config.yaml
arch: "tc_resnet"
model: "sound classifier"
dataset: "acted Russian speech (Dusha)"
train_examples: 26041
time_shift_ms: 100
input: "waveform_16khz"
targets: ["emotion"]
num_classes: 4
norm: "batchnorm"
hidden_act: "relu"
channel_attention: "eca"
drop_path: 0.1
depths: [5, 5, 5]
kernel_size: 9
wave_channels: 96
wave_strides: [5, 4, 4, 2]
widths: [192, 288, 432]
mixing: "mixup"
label_smoothing: 0.1
loss: "cross_entropy"
init: "torch_default"
residual_init: "none"
optimizer: "soap"
beta2: 0.95
learning_rate: 0.001
beta1: 0.95
shampoo_beta: 0.95
eps: 1e-08
precondition_frequency: 50
max_precond_dim: 512
merge_dims: true
one_sided: false
adamw_lr_other_params: 0.0018
max_steps: 7300
batch_size: 64
epochs: 17.9
lr_schedule: "cosine"
final_lr_fraction: 0.01
warmup_steps: 360
weight_decay: 0.4
adamw_weight_decay_other_params: 0.01
Rows from block 2 of a small sound classifier, named by matrix and row number. Rows with one number belong to one channel. Each number is 128 + 24 x the weight over its row's rms, rounded and kept within 0 to 255. All counts start at 0.
After each channel's rows are labels from the 100 clips, of 14976, where the channel reaches its highest value: "responds to" is what is common among them. Only what is clearly more common there than usual is listed. The data: acted Russian speech (Dusha).
# convs0: first width-9 conv (model.blocks.2.convs.0.weight, 192x192x9, each kernel summed), inputs 48-95
# convs1: second width-9 conv (model.blocks.2.convs.1.weight, 192x192x9, transposed, each kernel summed), outputs 48-95

convs0.118 [ 97 174  87 160 102 123 141 100 117 190 127 154 148 130 158  96 111 109 116 134 160  90 128  98 125  96 157 110 149 124 164 109  79 167 104 149 163 141 112 148 138 131  90 114  98  86 111 117]
convs1.118 [135 146 102 149 147 134 120 103 144 153 135 124 113  79 143 111 118 157 146 104 100 130 152 150 148 127 112  73 109 140 129 133 111 123 125 114 146 134  77  85 127 148 123 139 150  99 113 127]
responds to: emotion: positive; emotion: angry

convs0.24 [102 156 109 174 108 149 122 105 118 138 139 106 134 126 113 109 185 131 116 179 127 157 121  95 128 141 101 171 135 127 141 165 121 116  81 101 116 187 110 153 154 140 146 132 136 176 107 176]
convs1.24 [ 75 139 125 149 142 132 126 154 137 220 152 118 159 118 118 110 125 112 107 141 151 184 121 122 120 152 146 138  81  89 124 154 123 129 132 147 129 165 150 165 127 115 146 111 157 175 135 122]
responds to: emotion: angry; emotion: positive

convs0.155 [144 115 109 134 100  99 119 146 142 139 115  78 140 139 147 129 172 107 123 128 130  98 100  43 121  81 133 108 120 106 126 118 119 103 130  95 120 164 175 147 158 114 177 136 173 143 164 134]
convs1.155 [165 134 119  74 143 133 122 145 123 129 111 151 124  83  89 115 116 164 111 113 137 103 181 108 113 100 171 138 112 150 114 123 108 123 109 136 114 175  99 149 142 139 150 139 145 121 130  98]
responds to: emotion: angry

convs0.122 [119  97 158 102 117 122 147 130  97  77 111 163 135 165 126 137  85 122 156 154  91 129 140 139 148 126 137 102 105 155 136 102 127 145 106 122 129 182 151 111  90  77 145 152 146 120 145 108]
convs1.122 [116 147 129 102 133 111 108  97 114  96 161  92 112 184  82 110 147 134 136 110 142 120  96 127 132 131  96 164 141 136 122 137 121 118 133 167 127 110 142 163 116 113 126  89 111 109 112 106]
responds to: emotion: positive; emotion: angry

convs0.16 [119 154 134 131 184  96 101 124 128  67 169 125 109 120 178 121 121  91 149 113 102 131 104 182 116 130 131 102 142 108 113  78 130 144 146 109 134 122 122 131 133 123 124  96 101 104 143 155]
convs1.16 [112  92 158 120 117 111 109 139 106  81 146 108 128 134 122 139 110  83 141 107 106  98 139  99 161 106 141 123  75 112 113 110 140 177 111 168 119 123 110  93 103 126 118 129 118 118 157 104]
responds to: emotion: angry

convs0.49 [125 136 200 151 169 101  97 134 138 127 134 137 164 147 144 122 111 166 121 129 120 123 115  90 107 118 150 118 118 154 107 132 101 153 144 102 124 140 111 104 116 101 143 164 139  83 162  97]
convs1.49 [149 158 141 124 107 103 150 114 120 130 137 135  95 101 118 131 115 161 142 139 118 105  79 123 113  88 134 136 114 145 120 138  83  79 126 175 102 139 142 122 110  85 158 130 170 112 115 146]
responds to: emotion: positive; emotion: angry

convs0.7 [166 137  80 118 105 112 110 123  94 163 133 104 127 137 145  88 141 159 144  94 122  93 160 144 107 128 108 146  97 138 105 109  95  94 121 138 120 130 160 156 105 142 129 121 148 113 123 175]
convs1.7 [114 165 123  78 144 104  68 106  89 121 133 117  86 108 152 125 128 110 149 160 110 114  81 105 132 147 156 141 146 133  61 119 128 112 120 121 107 156 122 165 116 168 120 147 122 132 143 111]
responds to: emotion: angry

convs0.140 [170 144 120 155 117 182 183 143 113 134 159 103 137 151 123 130 118 107 139 116 148 140 122 166 128 169 145 149 120 112 121 171  96 131 100 119 121 145 109 131 126 123 109 144 154 147 151 179]
convs1.140 [136 118 106 136 151 164 140 142 116 169 109 102 195 152 109 135 113 100 118 141  90 150 106 135 119 120 126 156 150 115 126 150 142 111  96 148 135 162 120 108 159 119 100 151 102 123 130 127]
responds to: emotion: angry; emotion: positive